A small contrastive image-text model, trained from scratch.
Model: 22.2M parameters, 48-pixel images, encoder arch convnext, encoder norm rmsnorm, encoder activation gelu, encoder patch size [2, 2], encoder depths [3, 3, 3, 3], text encoder width 256, text encoder layers 6, text encoder norm layernorm, text encoder activation star_relu.
Data: 50862 training examples, 55.9 epochs.
Rows from block 6 of the image encoder, named by matrix and row number. Rows with one number belong to one neuron. Each number is 50 + 12 x the weight over its row's rms, rounded and kept within 0 to 99. All counts start at 0. After the name is the row's rms in percent of the matrix's.
# fc1: MLP up (encoder.blocks.6.mlp.fc1.weight, 1152x384), inputs 77-153
# fc2: MLP down (encoder.blocks.6.mlp.fc2.weight, 384x1152, transposed), outputs 77-153
fc1.600 093:58 67 38 26 54 42 37 55 47 52 57 55 26 34 58 39 63 56 61 45 46 60 73 31 56 52 26 62 54 38 66 42 62 41 57 43 66 32 32 47 50 44 55 44 37 65 51 48 57 35 51 63 62 64 39 59 66 53 73 53 43 55 52 56 61 32 51 54 55 64 59 48 69 50 43 55 51
fc2.600 093:54 67 69 73 73 58 46 42 50 50 39 43 52 38 49 48 64 68 45 56 47 56 49 58 56 27 40 34 33 69 55 34 51 37 43 61 19 73 52 53 62 53 40 33 64 76 70 57 29 56 43 52 34 57 61 57 45 51 44 58 80 57 60 57 60 50 49 66 40 39 53 47 58 70 64 39 63
fc1.601 102:49 50 30 38 61 81 62 60 49 64 46 49 41 45 63 53 54 44 46 43 55 63 47 50 57 54 27 60 44 45 55 47 49 47 43 40 48 40 50 43 42 46 57 77 62 54 46 55 43 62 43 38 61 65 38 28 50 66 51 66 49 30 54 51 46 73 31 50 63 36 41 34 27 38 38 56 37
fc2.601 092:74 52 71 71 53 45 33 58 73 48 26 50 64 54 66 51 47 50 41 44 49 62 41 39 59 57 53 46 47 34 80 34 48 63 34 55 49 49 75 51 56 74 63 49 50 68 46 38 75 42 31 66 61 48 34 40 53 61 51 45 52 35 41 37 51 50 72 65 44 49 54 61 62 61 51 37 45
fc1.602 103:29 35 41 49 68 47 41 59 73 67 43 55 46 75 33 48 50 53 43 52 51 43 46 30 43 62 43 52 65 48 53 26 41 51 40 24 61 49 60 61 47 42 44 43 51 44 49 47 50 52 36 62 49 29 44 69 65 60 55 35 28 57 39 43 50 46 43 50 61 48 39 51 43 71 54 46 49
fc2.602 099:50 30 46 53 50 56 43 67 47 63 41 57 29 42 54 49 49 71 39 32 61 31 50 47 46 35 58 53 48 66 39 53 47 45 55 44 48 55 35 40 45 62 55 33 73 33 77 59 44 85 43 47 47 35 46 66 69 65 15 37 44 27 57 39 59 72 36 37 43 52 69 46 38 77 47 54 66
fc1.603 096:46 22 63 39 45 64 51 56 57 30 53 47 65 77 51 66 61 32 47 37 39 27 49 39 54 44 49 42 81 39 59 78 48 49 29 33 47 37 81 57 81 27 41 43 41 54 59 49 54 32 56 49 43 52 60 50 50 45 63 52 35 42 33 64 51 64 58 75 54 57 57 52 53 48 37 46 61
fc2.603 093:36 54 63 44 47 36 46 54 41 35 67 58 54 71 64 25 53 62 67 50 51 63 47 43 14 43 46 42 34 42 43 50 50 38 71 42 33 49 30 62 43 34 60 56 50 68 50 50 61 34 49 27 40 34 29 33 53 58 44 42 69 53 42 34 46 42 47 33 60 55 57 51 52 39 30 49 59
fc1.604 098:66 70 59 76 37 44 60 62 63 51 63 44 44 44 65 67 29 39 60 34 64 37 54 28 49 50 77 43 39 39 58 43 61 22 61 51 38 36 68 42 34 54 86 44 58 41 42 50 58 35 59 76 64 65 40 58 54 67 46 56 68 70 41 70 66 56 42 69 62 42 54 45 70 46 48 48 39
fc2.604 099:43 86 53 42 65 39 69 68 55 33 45 50 53 37 55 50 49 53 39 53 66 53 52 41 55 36 42 49 30 51 77 31 42 33 43 72 37 72 44 46 38 57 62 25 39 79 47 70 54 43 35 44 48 60 51 48 60 50 54 43 54 44 73 66 43 60 82 51 41 43 43 52 47 48 60 54 47
fc1.605 096:46 49 29 37 57 37 44 47 59 74 54 55 40 40 46 71 49 49 50 72 55 55 38 54 62 60 26 61 53 29 52 41 57 54 60 67 35 57 54 40 59 56 33 62 59 70 46 47 70 67 51 42 46 47 68 54 61 35 69 44 46 61 60 44 51 50 51 62 55 48 51 63 35 52 56 69 43
fc2.605 102:67 49 49 45 63 49 41 40 38 61 63 60 37 38 38 57 53 32 71 61 31 68 51 57 45 55 48 58 58 49 36 60 43 56 30 53 46 40 38 50 51 45 38 47 54 41 52 63 36 40 43 49 33 57 55 63 41 63 47 36 77 52 37 48 61 45 61 53 67 53 63 71 53 30 24 50 63
fc1.606 104:19 37 27 58 77 29 52 51 62 69 65 58 57 47 46 59 59 52 58 58 54 35 45 31 56 46 43 45 49 50 42 51 60 52 48 59 49 35 44 56 75 47 55 65 40 60 45 40 35 38 55 96 29 35 59 62 45 55 31 39 52 55 56 48 65 40 51 62 35 58 53 61 44 89 46 63 70
fc2.606 095:26 47 44 67 54 33 65 55 54 69 45 36 50 50 54 38 67 44 72 50 61 61 44 51 53 52 59 64 39 47 69 62 34 40 52 60 79 54 40 68 53 49 58 33 55 45 61 68 66 50 48 57 56 51 41 57 27 43 60 60 59 51 48 33 29 18 31 28 35 56 31 68 64 54 47 69 65
fc1.607 098:65 27 44 26 45 77 41 52 52 65 58 47 44 46 51 50 57 79 34 17 53 54 38 29 50 61 46 41 45 68 56 50 37 38 51 38 56 41 46 26 60 51 52 40 63 57 56 58 58 50 36 46 58 53 68 60 33 58 45 72 40 38 64 41 58 37 27 60 58 29 44 60 67 63 40 31 46
fc2.607 090:39 46 60 55 44 26 75 46 35 45 53 42 32 51 49 32 55 50 08 39 47 36 58 55 55 52 38 46 54 56 55 25 44 44 44 44 62 53 51 67 48 64 62 38 47 64 39 42 68 59 11 33 27 32 57 62 50 45 53 50 55 67 27 70 47 61 57 53 59 41 40 57 45 47 68 46 48
fc1.608 095:49 31 50 46 43 59 56 41 49 51 47 35 56 54 51 58 52 53 50 53 40 47 57 21 49 60 36 53 53 41 64 62 43 47 35 57 43 40 54 35 49 36 55 66 53 61 68 44 54 51 70 49 48 35 44 47 39 52 63 50 14 79 44 61 50 45 55 31 51 67 62 71 50 51 70 64 63
fc2.608 100:61 38 24 71 35 44 42 36 40 51 37 38 47 49 48 65 71 57 63 36 56 60 61 46 39 51 36 40 54 77 56 39 60 43 52 44 55 48 54 30 53 52 44 25 51 60 69 52 62 62 37 49 62 57 52 45 56 54 63 61 40 57 32 48 50 55 48 70 56 44 52 38 35 49 41 57 56
fc1.609 094:81 60 41 61 49 59 61 63 45 29 37 48 50 32 56 37 38 51 68 26 48 52 55 70 39 40 40 16 53 59 42 42 46 70 40 68 59 56 32 53 65 34 56 52 62 73 66 56 40 37 47 53 44 51 68 48 51 57 63 58 61 58 59 30 44 52 26 65 54 45 43 36 38 64 51 61 55
fc2.609 102:41 53 47 67 41 58 49 48 42 58 42 39 37 47 62 58 76 39 67 55 59 64 59 50 56 49 52 48 70 52 46 47 52 50 34 47 57 33 36 48 60 63 51 49 59 80 69 42 57 46 49 43 57 41 86 59 60 57 57 58 56 41 65 43 40 71 45 37 52 48 49 55 33 43 54 50 47
fc1.610 103:58 59 45 50 48 59 72 63 52 49 50 34 57 62 46 65 43 44 58 67 48 57 27 61 50 31 60 62 56 46 43 54 36 46 49 40 38 49 48 58 47 53 60 62 46 58 26 54 35 55 52 32 65 59 49 63 35 40 72 38 46 68 53 67 65 51 30 48 50 44 48 45 56 49 41 50 70
fc2.610 099:33 26 58 54 58 31 70 51 31 44 52 63 61 34 37 38 25 52 56 33 38 59 56 60 38 59 66 30 43 57 49 46 35 23 33 50 47 45 48 46 25 52 47 61 53 60 47 52 62 24 42 50 54 53 62 36 61 45 32 46 57 34 56 43 58 34 82 51 41 65 44 45 58 44 60 35 63
fc1.611 105:59 46 59 41 55 62 61 51 48 35 53 54 49 55 59 42 60 46 47 29 79 50 63 13 75 60 56 61 20 54 36 55 58 21 62 72 52 60 71 47 36 50 45 39 78 51 60 55 40 59 62 47 26 16 54 65 63 39 61 51 52 47 68 40 65 76 30 60 50 47 49 33 51 50 60 48 49
fc2.611 094:54 67 41 47 51 44 50 69 62 46 51 44 37 44 45 52 54 45 64 66 60 43 58 54 54 80 55 49 40 48 82 61 35 50 58 69 31 50 52 66 46 48 64 37 56 60 69 38 42 60 38 44 49 40 29 52 52 31 69 54 55 66 25 62 41 37 40 42 48 55 30 36 52 44 50 58 30
fc1.612 102:28 54 61 28 49 37 45 81 39 59 40 51 54 52 44 59 40 65 67 69 39 56 50 42 52 51 62 75 57 47 45 44 42 33 59 53 59 40 32 54 72 43 61 52 52 63 44 61 30 60 73 52 51 61 50 48 50 40 52 58 45 52 51 45 32 55 36 53 47 32 61 54 64 28 51 61 70
fc2.612 105:33 57 48 63 51 74 51 45 60 40 43 71 48 60 57 44 71 52 69 53 26 44 40 41 42 42 73 39 62 87 60 39 46 45 62 39 50 47 40 36 51 56 46 58 57 39 40 61 36 57 45 61 39 66 49 39 34 40 34 51 52 67 64 48 63 42 55 52 59 29 40 48 56 48 51 43 35
fc1.613 102:56 64 58 31 68 52 45 36 65 54 60 39 42 64 55 52 79 61 41 43 52 43 64 22 48 36 53 46 38 36 58 65 39 56 49 54 39 55 66 58 64 53 43 62 51 44 38 55 48 48 33 78 38 70 65 34 59 48 41 53 30 86 51 58 36 68 41 61 62 54 67 62 67 55 34 47 42
fc2.613 097:56 60 37 57 52 47 55 65 43 41 46 20 53 35 40 34 73 64 66 46 38 52 60 41 40 39 50 55 51 45 31 51 54 44 74 30 54 47 42 65 57 47 29 54 61 40 51 42 55 58 52 41 15 48 56 45 37 87 49 49 55 40 65 56 44 56 49 43 69 47 30 52 69 48 49 52 73
fc1.614 098:49 78 46 42 38 45 53 42 41 51 63 38 50 31 54 35 39 48 39 59 46 37 50 67 50 65 44 42 39 45 58 43 61 47 62 63 50 48 42 63 41 30 44 67 62 48 53 63 54 58 65 49 58 61 32 48 57 48 44 66 47 61 40 44 42 44 33 54 59 65 64 52 53 63 49 53 45
fc2.614 098:62 68 60 53 51 54 38 67 24 52 43 39 50 42 49 53 46 39 57 35 66 40 52 56 47 55 49 51 69 37 65 57 49 66 31 42 37 43 28 34 63 29 43 40 59 61 53 51 46 51 43 53 34 48 46 48 72 58 60 46 69 42 36 64 41 29 65 48 36 65 67 38 54 52 67 29 52
fc1.615 102:45 46 55 70 51 68 62 72 52 46 54 53 36 65 55 45 65 56 64 40 43 31 35 42 49 62 74 53 61 60 58 34 57 49 76 60 46 64 50 65 36 75 62 57 71 54 43 40 44 46 63 51 50 48 60 65 28 79 39 69 64 34 34 50 45 39 59 49 54 61 63 43 62 54 36 46 40
fc2.615 104:53 37 59 60 68 51 61 72 31 33 45 56 57 57 41 34 63 56 41 72 61 45 53 63 36 38 56 66 45 34 73 54 49 31 43 40 40 57 43 53 61 59 50 59 40 47 39 56 36 57 57 38 50 52 42 47 52 36 39 58 48 42 51 42 70 48 73 33 47 58 40 48 52 58 54 44 41
fc1.616 100:71 77 59 60 61 38 45 49 31 36 74 51 45 49 32 56 55 50 54 29 41 66 39 69 48 55 28 52 50 40 45 49 31 42 28 57 56 61 53 51 60 34 49 53 35 32 56 51 52 41 51 52 56 46 52 52 39 45 49 54 54 66 52 35 45 49 40 58 43 31 40 42 43 44 46 35 32
fc2.616 101:34 60 59 57 45 68 42 33 65 59 59 49 37 65 72 63 53 38 61 40 29 44 68 33 49 52 55 62 69 48 36 63 46 38 62 46 43 68 64 49 73 48 54 63 59 48 60 64 61 40 55 47 45 43 31 39 60 51 48 51 58 51 34 49 61 36 54 32 61 50 31 35 64 40 39 56 49
fc1.617 103:62 43 47 47 46 21 56 39 34 55 57 45 55 60 54 67 59 68 48 69 44 65 71 30 50 29 44 72 32 55 48 50 40 43 62 63 51 59 28 54 50 56 52 63 64 74 76 49 51 42 49 46 28 59 45 26 58 53 56 41 77 67 68 54 46 36 47 43 57 49 33 51 59 52 30 44 58
fc2.617 097:47 54 31 51 53 32 41 52 54 42 51 51 73 67 65 48 46 29 43 87 45 54 60 39 56 76 50 43 54 48 76 69 46 46 44 57 24 41 44 32 45 57 15 56 71 75 47 50 70 73 56 54 50 53 52 71 52 41 94 69 45 71 58 31 57 59 46 50 49 58 62 47 48 40 68 57 46
fc1.618 103:52 40 61 71 56 72 56 64 58 25 51 32 44 39 33 55 52 31 42 66 54 42 56 45 50 40 52 43 60 58 74 52 34 43 76 69 45 61 42 83 44 57 48 55 13 58 49 38 62 61 35 54 37 56 58 59 49 53 70 45 54 76 47 59 43 32 51 48 36 35 50 59 66 47 57 39 63
fc2.618 100:62 39 62 62 41 61 61 60 38 53 55 37 70 52 60 50 56 39 44 41 44 42 65 46 36 53 73 31 38 50 40 28 51 46 65 68 49 45 61 49 91 35 54 60 27 42 40 70 55 57 38 61 49 58 52 65 54 41 61 37 53 52 57 35 55 50 63 45 48 39 45 56 44 78 64 60 53
fc1.619 100:46 75 36 57 45 61 49 31 16 54 50 48 68 54 62 52 55 48 34 40 32 40 41 41 35 65 41 66 51 43 28 45 52 55 42 29 51 65 66 39 65 56 26 82 58 43 54 49 46 41 33 46 41 71 38 54 59 55 59 40 50 48 48 34 34 52 57 55 34 41 54 66 47 48 57 48 55
fc2.619 102:39 43 63 49 65 33 40 62 48 54 56 53 38 42 49 30 47 46 46 55 35 37 46 50 44 78 55 58 51 61 46 52 68 73 43 30 31 65 44 49 59 49 64 54 48 57 26 44 69 39 32 48 36 39 43 65 37 67 26 25 52 68 39 60 49 45 57 60 49 44 49 35 43 54 57 72 42
fc1.620 098:43 66 57 61 37 21 52 55 25 34 48 54 20 47 38 28 78 46 57 47 37 53 53 49 65 43 86 69 51 51 61 44 49 51 38 37 61 35 54 44 40 47 33 54 42 57 48 34 49 46 51 49 62 49 53 43 27 35 77 51 40 57 39 43 85 36 65 38 67 43 52 50 30 73 42 63 49
fc2.620 102:60 55 57 31 56 37 33 42 45 54 35 64 52 46 62 41 43 32 53 54 34 40 48 72 68 47 66 47 59 54 69 15 61 37 45 39 40 64 32 44 58 61 66 44 60 52 47 58 54 57 56 38 59 46 53 64 49 56 55 21 26 48 50 57 40 56 12 59 55 57 49 58 45 57 61 32 51