A small contrastive image-text model, trained from scratch: 11100 steps.
Rows from block 6 of the image encoder, named by matrix and row number. Rows with one number belong to one neuron. Each number is 500 + 25 x the weight over its row's rms, rounded and kept within 0 to 999. All counts start at 0. Numbers have three digits each. After the name is the row's rms in percent of the matrix's.
# fc1: MLP up (encoder.blocks.6.mlp.fc1.weight, 1152x384), inputs 231-307
# fc2: MLP down (encoder.blocks.6.mlp.fc2.weight, 384x1152, transposed), outputs 231-307
fc1.891 102:454513489471485503531503485507482529495467488491563511469519491498483471466520479515450529496501472527491506517493519508487503547536505513494505493517458452506534500528540495482575520551501504531498490490504501462528513502522519498
fc1.892 102:470517539503464509506477514516496501515515460499524535462522537518544489523510567523532470507517503517491507488573478513504497461465511511459525498470502498469522519528530478497491549523537491503496508502511492473528492472449504488
fc1.893 101:506482548480470507522425501494475498485525485471490507516489476503535499475475531476526529500550503513483478503485478503504476484470516493480486467532513512445552461476505466499512490502502475520544482470515516447542475469480495512
fc1.894 099:553490503498512514498509489505480512487501494502479505547458450492493519503522489506531475473458483522499531437498518508555540499499494504447533500483524483499503521508452493501530505463527523480486498582516488520478504498524505505
fc1.895 099:455489455506535522492510499468519534489461487508515465511472510485434472549497466532464516519479532512498505564488482535457534449482548525530507480507477488507454531558533492494500459481505501486486509501520494470485497501487522489
fc1.896 103:542512517510502470504448469470534465522539516455532499497484489501463546471459496501530506549478541542494541480509480500457475526562489525516512550508475487505524549495500505498486508480479464507484527440543484481499446460546487536
fc1.897 099:479537559487507520455516508525506511483541510490498483504520507546508522512488511531521519529484427561515465510499490528513570530540479483472536497479476503508486467477506455478458482519502532478520505507494518515464485511515489493
fc1.898 100:469489531469477461471529500461461509458488468479501473512509483534486480491482483517502506544496445502519497503518510409481524522474510534471511493494513510499470515498438479497530527494475480462504557506537460522478506477498505463
fc1.899 102:495538508485428507519494540487503535538518496487510440546509513499516489544466533537490504471544499479537523509503485513499580510493517479508481501498471506482491535520489462514498500508450488544506518512475496525516448542490533514
fc1.900 097:488538484517552511525499477475503480496515518492529504497520528515504538463487522551467500506502504498528533443498520478492527513547481484481475494544514475545502492480533495492490525477507478600524510476481488538510428505512538505
fc1.901 097:519493484498479502486504539454499530479474504523508492493510545492496478511505517488549537512494525541549483515534508511489479514462497501503516458489516467550511475480464450466506487501495457483501547464492451452538450506503472499
fc1.902 097:447506475502507510483496478484437469473464503520446532493490528502539520502507515517542521496519522511511494545467506477497483474511528478524512474468451517463563458515496479490500493477458504516484513445517468423468481474529487486
fc1.903 104:506522482507525518494482481508516484507491537507519532505498511503539514474560491488500461470503513488545487515543507464475537490502486518513488469439534480495491533500502461477495532485501478492443503533526525499498514502519471489
fc1.904 101:480487574491443497510505487458539516485462585513488472480511494481539498477434513484484558499487478513497552527500495543471490477548523512477479521449484527516500546520556526500509530510523486485531515517544491526481510487514482484
fc1.905 099:500528449500508512506517532524486521463481463490510483509519513508506514480500502514542517474497462539512568540514471507456518520500506522490465505533500510516514506482504485498509492527491535541498495461497497519494479458520519444
fc1.906 097:509526471486457507497487507519481503513492483492504480481484515553460492512475538509494463457525442501491506492489506485529463506514516517532474507524495486486486487520518490479480505474520513502514498514523507487510507526519504450
fc1.907 101:518519426521522493523457489504460506516510530505505466490435516500503466522461510537531507510491520507523489465520516444495495438518466511525499518541521464519502494553490505475461505505463509513488507464544473503492518514527506470
fc1.908 099:464515511505526485512508492540474512521505461503503487519490447499518459485526502479527468461480502544488491468480480482491492487471522495513468565525518483539479521486501445549472546498514511561518536549470500485485501521507491503
fc1.909 097:498467447509482534548453469535452515507505510502466492489489445523491529538490528513504491495507530490462516499493523491489450511527482557491503458505550491472504503502498493525551522481488490485524497485507524491501441538504531522
fc1.910 097:491541488517494485499499439512505470490447476507442513509464472500475502485503526524549477487500509433547509522488451510535489546512505492482493519483483488501476507468499494473453526486520480523483439494507497468509510498475474465
fc1.911 096:505506462534527496481481494520484528483521490522485458478481524472504507479509470534501546437516514534478455530561519472543540471499471521497504501534574523505540513512459491518522484501527490501479528519512504512513538467500511498
fc1.912 099:511543503512509523505531522527461495547470493505497477502480475500507488522514522540505519488511406512475502486471492505516479491512494506500485481517494489502518509471468494490503510505513494495486515502533483526563488535529486494
fc1.913 103:479498484482524511493507524463484462469451513536484473487509524518482498482485463507539496518468515520512545532520519540504505503512516485472471484494502461491471495499488507508470504521515520524512502482462463521534496511443489470
fc1.914 099:473533477533480510477494512482492503480501494503499515529510509496536509474487527493472506529477450500527512490546478485465542515506482467513510529506509479434475451497487491498501511480515526462522460490477482471525479493510506527
fc1.915 098:519457427539480472499478490513515569502498505463520453480506485497516497491493516479533513496483489468487437516522487547533486450478542495482477506572491477501456536497503478543492509501455535511507504505497467515487468499503517498
fc1.916 103:487498516523470432512464512460484463528491479507497490546509474457434503503538490505480531421519505501490510464511484507514513510466480509463474523480491520492498526506494483486518544516514466506475481428490525450492507489457501463
fc1.917 104:529511470515511504503485492488504445506457488494498514450477532481516493494484515482499453503485488526499473526546513487507482471517500490550532529471464506468514490485468487501474464534519533553506473465510491488500474505522526515
fc1.918 102:487496495505501492466494493503520490524498504482476502495522485460460470471482485474442516510474511532520531508531508503477445492547455494508502469504512524501536484509453491543493461442538498471522498502463474454522488504530492517
fc1.919 099:541527498474444489464508505489480480533491548509480509475471532535535484520467451533478503487549480491476498507447471469493503518496533521463495509534511506512482535493556501511540462464469497499481524484439511524468477478549522466
fc1.920 089:501449476483498500476515513514472572482517500466508513482509489462467486525474525491498496467491518432458538511482480504494438438466508528487510509508487498502517491502502537503525455520540489478501532462465475525514506495514468508
fc1.921 105:494497496506495489502535541537502487514487482514499501516478498504470500541496516517514501468546483511535523467501526464511499447499476503498484512487492496441530485522522498489475487482474499526481484519488513502464512470527529511
fc1.922 100:501482482478539496495497494515551510541546491523496526466513460487513456504487459516477508468471459495498471503497504524479470492480518513514487496521439460488483523504546529513504518498462484503453494508511492505474524495513524509
fc1.923 102:470510501497489515510488503493497525523501502563511515524479485507465497487502482494470492502500543533453508507492514551482501473559529518514486493501487505461511462509473504504556494505523483552525546517494504506523519503574492526
fc1.924 102:506459492498514503520503471538450491501505549496530497484513513501462448484541512528492508455520503517481490543465529517459464461539492483481538504531533502486458496541496510507509501467521491471495504491513501495538463479513509485
fc1.925 104:546473488473485523472541490514511520486491493507501441469473576516534506522501540506548498530486477516487523487479487484512551451495505480520531519492456487490488509502454501489462521518527508480514495494515497480497472489452517520
fc1.926 093:545497465481511485459498486489498499478527503515475487485511532484454538479514469521500512529479497542504500534506503539527475496498526525497520496474500505494474499538537450490532536477543475483494506525474492494478503496499496470
fc1.927 100:533470517543481549487503500520482505478493513552487466483512519505448525472527479517543500524530535465475491504511462534442475468485507489490528483460516494470531494522470459496501512477491475510503513510500418501531476512516471498
fc1.928 103:480497521448527523491520475527491513503478556478492521540512502459475482505509442534486511499471452536480551465425520487512504512476525485499491480531542488508495522487489462511508521499481507546461496492512493512506502496499533514
fc1.929 097:508475513485519519487499504495541510519527484502515514457502510495444491549516515521472520552517527461449494526510453491482477494475518506481507500477474516519509502468487514467472512532517516505530502485538456464497477447480529488
fc1.930 100:550455513470467476504428494482491481536505495458512480496448496505512534512503543495458509495482497513508471491513517556562572463525524488520517518519501460486471498494489535453481488537547506480507454521494485475485484515507507497
fc2.891 103:471504527501531518481525465461496518542486520487539502524511468451544469459499513527448504480503496520508519501509492534480476476508483511489528500509461499553530488521533438546501518510506534445501508496460510485487495542484517517
fc2.892 101:463534486509477506495471468500483505465522489501500522456496489504483476504511533524498480550524516472520515528477514493528508476509457491507492543514500488460507525493485488524507508488520503501459507523491529512496496499509468486
fc2.893 105:476540521517490494484505506506527494494448462532493549486489537469518484480440549524432511504487534512492505507496467485540494509512536532536507495513551485471477474513528512502492540475536538471459539502491504493476529492471472586
fc2.894 097:474489494471514513523484446491500470508511524482503520459535509488479516538471463521485486502493538480520521480506514510487506524524486506497466500489520509492482511509493514477479457466522539480527487493462497504465497537487443502
fc2.895 100:525470497528454480542469457482493501519509504482500504507537475514483527495500514536547487561520463500495486464532490485513505522551487472492474480536514497526514509464511492521531505499482505505545446550483470492492519495517482487
fc2.896 099:524481421467480516519525531496461527495477517505524522518487491460553502487506509513514474521525500478497484534509482494561521505477582470499519516530472507499515507534502542518469468482551437531488498492449458554496456513516474488
fc2.897 103:506530503532499514480478524473491486488495504479521503508500507493472532460485475461493492465493523488473510447537468498524503502487476553509472519498524459461522527505467532468476527504523524532476470494506497516534480515485476508
fc2.898 105:503514490508509492516494495487505493520505507490472509510518498531514491478481552505498531512537453506457508487498524521501451448505457531471565457492493524469510485521480482523526495500507543500467503505516566486510491524482522523
fc2.899 104:546460510472487460531509494486468504541468513453480518491515532493468485495505501506482525500456500502510476483463513479546487477419531519523505475514475511502544448475467511509494493509486446532474555490498522500508471487483457523
fc2.900 094:470487477501536498527518514495457468497493491500513529495519501468489508543515528546498482513509492531494477507512480486475510535486504528474512463495488506493450504514502494465455509489512477490558466523494510485540500512475497529
fc2.901 104:433472466541522436508446503549465481497467507473519490480500511499502485497522507496498526500518540510504497538529439484520479482472463477472518545505538463513461540504500505489521495501562485515513484464517542466489506514517495491
fc2.902 101:473511519510501475486500491537539535462490489501498453523494491488483505509529511499512522448528490516517485519485501538529502503504544477569482500468470471485498477494499479507519484501512515467441451511455479481536522495517486513
fc2.903 106:487506548573538488482494486468525467494489492511532473486484508464549518503520513504479516532494503471567550514468546510509474502492474470503523485518483486467525513529499532511528501495517488454527466492495491509468479465498495492
fc2.904 106:509483455494506525508501505486486540497529488475465499504494517503487472483446525485505481549483468503464503515492542487505523524559550518517546460456467474518458473483497452483507497522457549490460468506499479530451502486490508496
fc2.905 101:494492517499482511489517502464564464467498533458535508448544481462512471496489509525485509527492522472480474495497460487474500508494512537473487492509529492489485467508497495520489517490516537458481457509500488491488471500504485480
fc2.906 100:527547482462522524506494489480465490519479526511508519493458525499532529485524542476519493511484511475532508489493433483513520499471468478473476521542538469509542450507493454465481483498471474528515491505537490508452460513460531486
fc2.907 093:503496483484498490518533509507543483478495505521482469504489470501502548492516526501495468550484525498500458528474510518527517522516517438537494514545499534523500495499516505492481539528528500497539539457484466492505510502498509479
fc2.908 100:516486542456456492461508487490461502475503488525505456543513516487472480522429506492532458476499513501539514463506522505493465538479462533534463483452491499470521527554517474452512532513525470530488542512466522480512508491510492453
fc2.909 099:515507493475486474473541516500484528472558521471516485486519558506505503481531521485471478517456488532488500452527512464481510535510513508473492500509486518508423499520506520503515528480482463509542449487478471493487497496491494479
fc2.910 101:473515484468460509516498490503546476446475523466504538529496477488465519486534479492513488484525516500528531458498502527497522505514469481512518487452517504517461524488490467506465472488503472518466495454511538481463466548454505474
fc2.911 094:510495527502505493479503494482465465493494482500514491508510539462479494558547480520467487484515529511510512510495474512513510486467459501453492519533508475480549524480529483523493500480503455508495480468498537489542479511506550529
fc2.912 105:475472485493533496505465482491525486476489496535465515477525494516541478523494498505561491487506492497509484480546468483484496482468497462536449462523507499496494509518494476467519474520496479519460524500469459486467496537506454473
fc2.913 099:468533530521485486521491513466483506508495542504489504473475493492517514486533479464509515530535439478500475518495512519455476501501532459466507496536510524514517526515506469532504527463455505471474542494506506539500521529533494484
fc2.914 098:502502488522481481524486474501470520505433466494529483499468511515477473488499531448426529527496490535507444521505550554517492518471549460552480466562480492494476534478504471535512514479514507498495485500540526487488480526495530508
fc2.915 098:465504540497531484509481490521486496468522498488537514524500537497464450527508524495503488538553552495532488501488515529538512505504481474516466463558488473503518455491523475531482516512510546514494534500512528485481523494505474456
fc2.916 104:509512495528487485527508492504519528491467502522513546572539496486507509514497505493493515480486473500530521524516459528471513541505513520484476443477505497564503534508511451510480505481488510448509506497456493460507457535509447484
fc2.917 109:476519476486493510513511536508496524502537536515505525508503528497491470561500522504468501518544486480498474498490491467503485509465539485468503482498525500476505517541476472494481507494531535521542494497485483505448492529491507539
fc2.918 103:490520494470508483517497473563477541491514475514513472501505483486507476525457451494521536521493518447506483465506521486516499503521513501529481503528542508516507528544529557582466495481500522485520523501542488489458494515475481501
fc2.919 102:499454518482552481453504474513538531491501474524504477455517528467495502507481513495464485484522490507501501504466449470494493452513506524548487488498508525484495522490462507518482470512507484531514480475515501511497511453462528544
fc2.920 098:451513498507500511442473504495496528529482461523504476511540524520482478466537489544489477486484507508513488480476465470500493509495497445436493497512483500495489507479508452484538545506501505539507451545534495478521512495477501481
fc2.921 102:514545500484448514557500462535511513511487507544515533499529525500478519518479517478492505459523500468466524493533522520491550496509551476490501543525510486492474503508491480501517497527560491499482531470537533483527518507482477496
fc2.922 100:523481532480476539505499454504491487474535510522464451474515528566477472504483472465508506489537482502474469479486480490512500481469508479498534477516506499507537469508515426513536452528508514506514533488525480517521508517462482510
fc2.923 101:527568522508512463506482507522519470490503543514518500538465471496446510545491511500524498524520477512488515491452516490479480478498478527467503506521450530492473508466473479511529487490500483458536503540503486465485521509501501479
fc2.924 096:477519503462483475486471489484480498530481529480493503479509504502509506519517531502519533524534499540514518449475466473444513530532506454528485534451490479560516477429502513488464501487507498548479508547518517555541507513454508479
fc2.925 095:535492530479482521496470489512451462554503509499506526479514544530512523502510502457480461472497483475476512466501470506509548467500488524496497500519508485494514508493505488460503505502504538558506497483479490495538469518473485522
fc2.926 095:506533547490515504490475522494490529491512468496444500483550531461446491539510486446476509440525507484505516450512530499497473505555481500492525527512489471502476521472489519474493519489532518446485477513531489493518485507513509486
fc2.927 102:534489498459501474491526490495512467535504488510492499490498504478509542517518519524486489541476502504583535492463498487493440542506475459510489482505498481478528502480504521532526506495518487458481514488465503519478458489444497494
fc2.928 094:500493495506543480503564505467523533509496521507493483506460518497532516456525482509472529504518548531466524516531552491443499474493446467504511494530472453488490522543498460494497501486497495485454514512474489526445533514482492468
fc2.929 100:483521518546500477505506532531491472508456466537495460527470552453473494472512482492493460520536436509513458510501511474461494473453511457512516523462526520443519475463497509514474481473490502491495499506525479522528456499486506460
fc2.930 098:528535455505444516507459482557472501499500487500506498525483530499485480527489482519483453477450512463498518510505514530510504519515538509533510505510477482558507496483491521479481468518513475483534504483521515486457484458506510471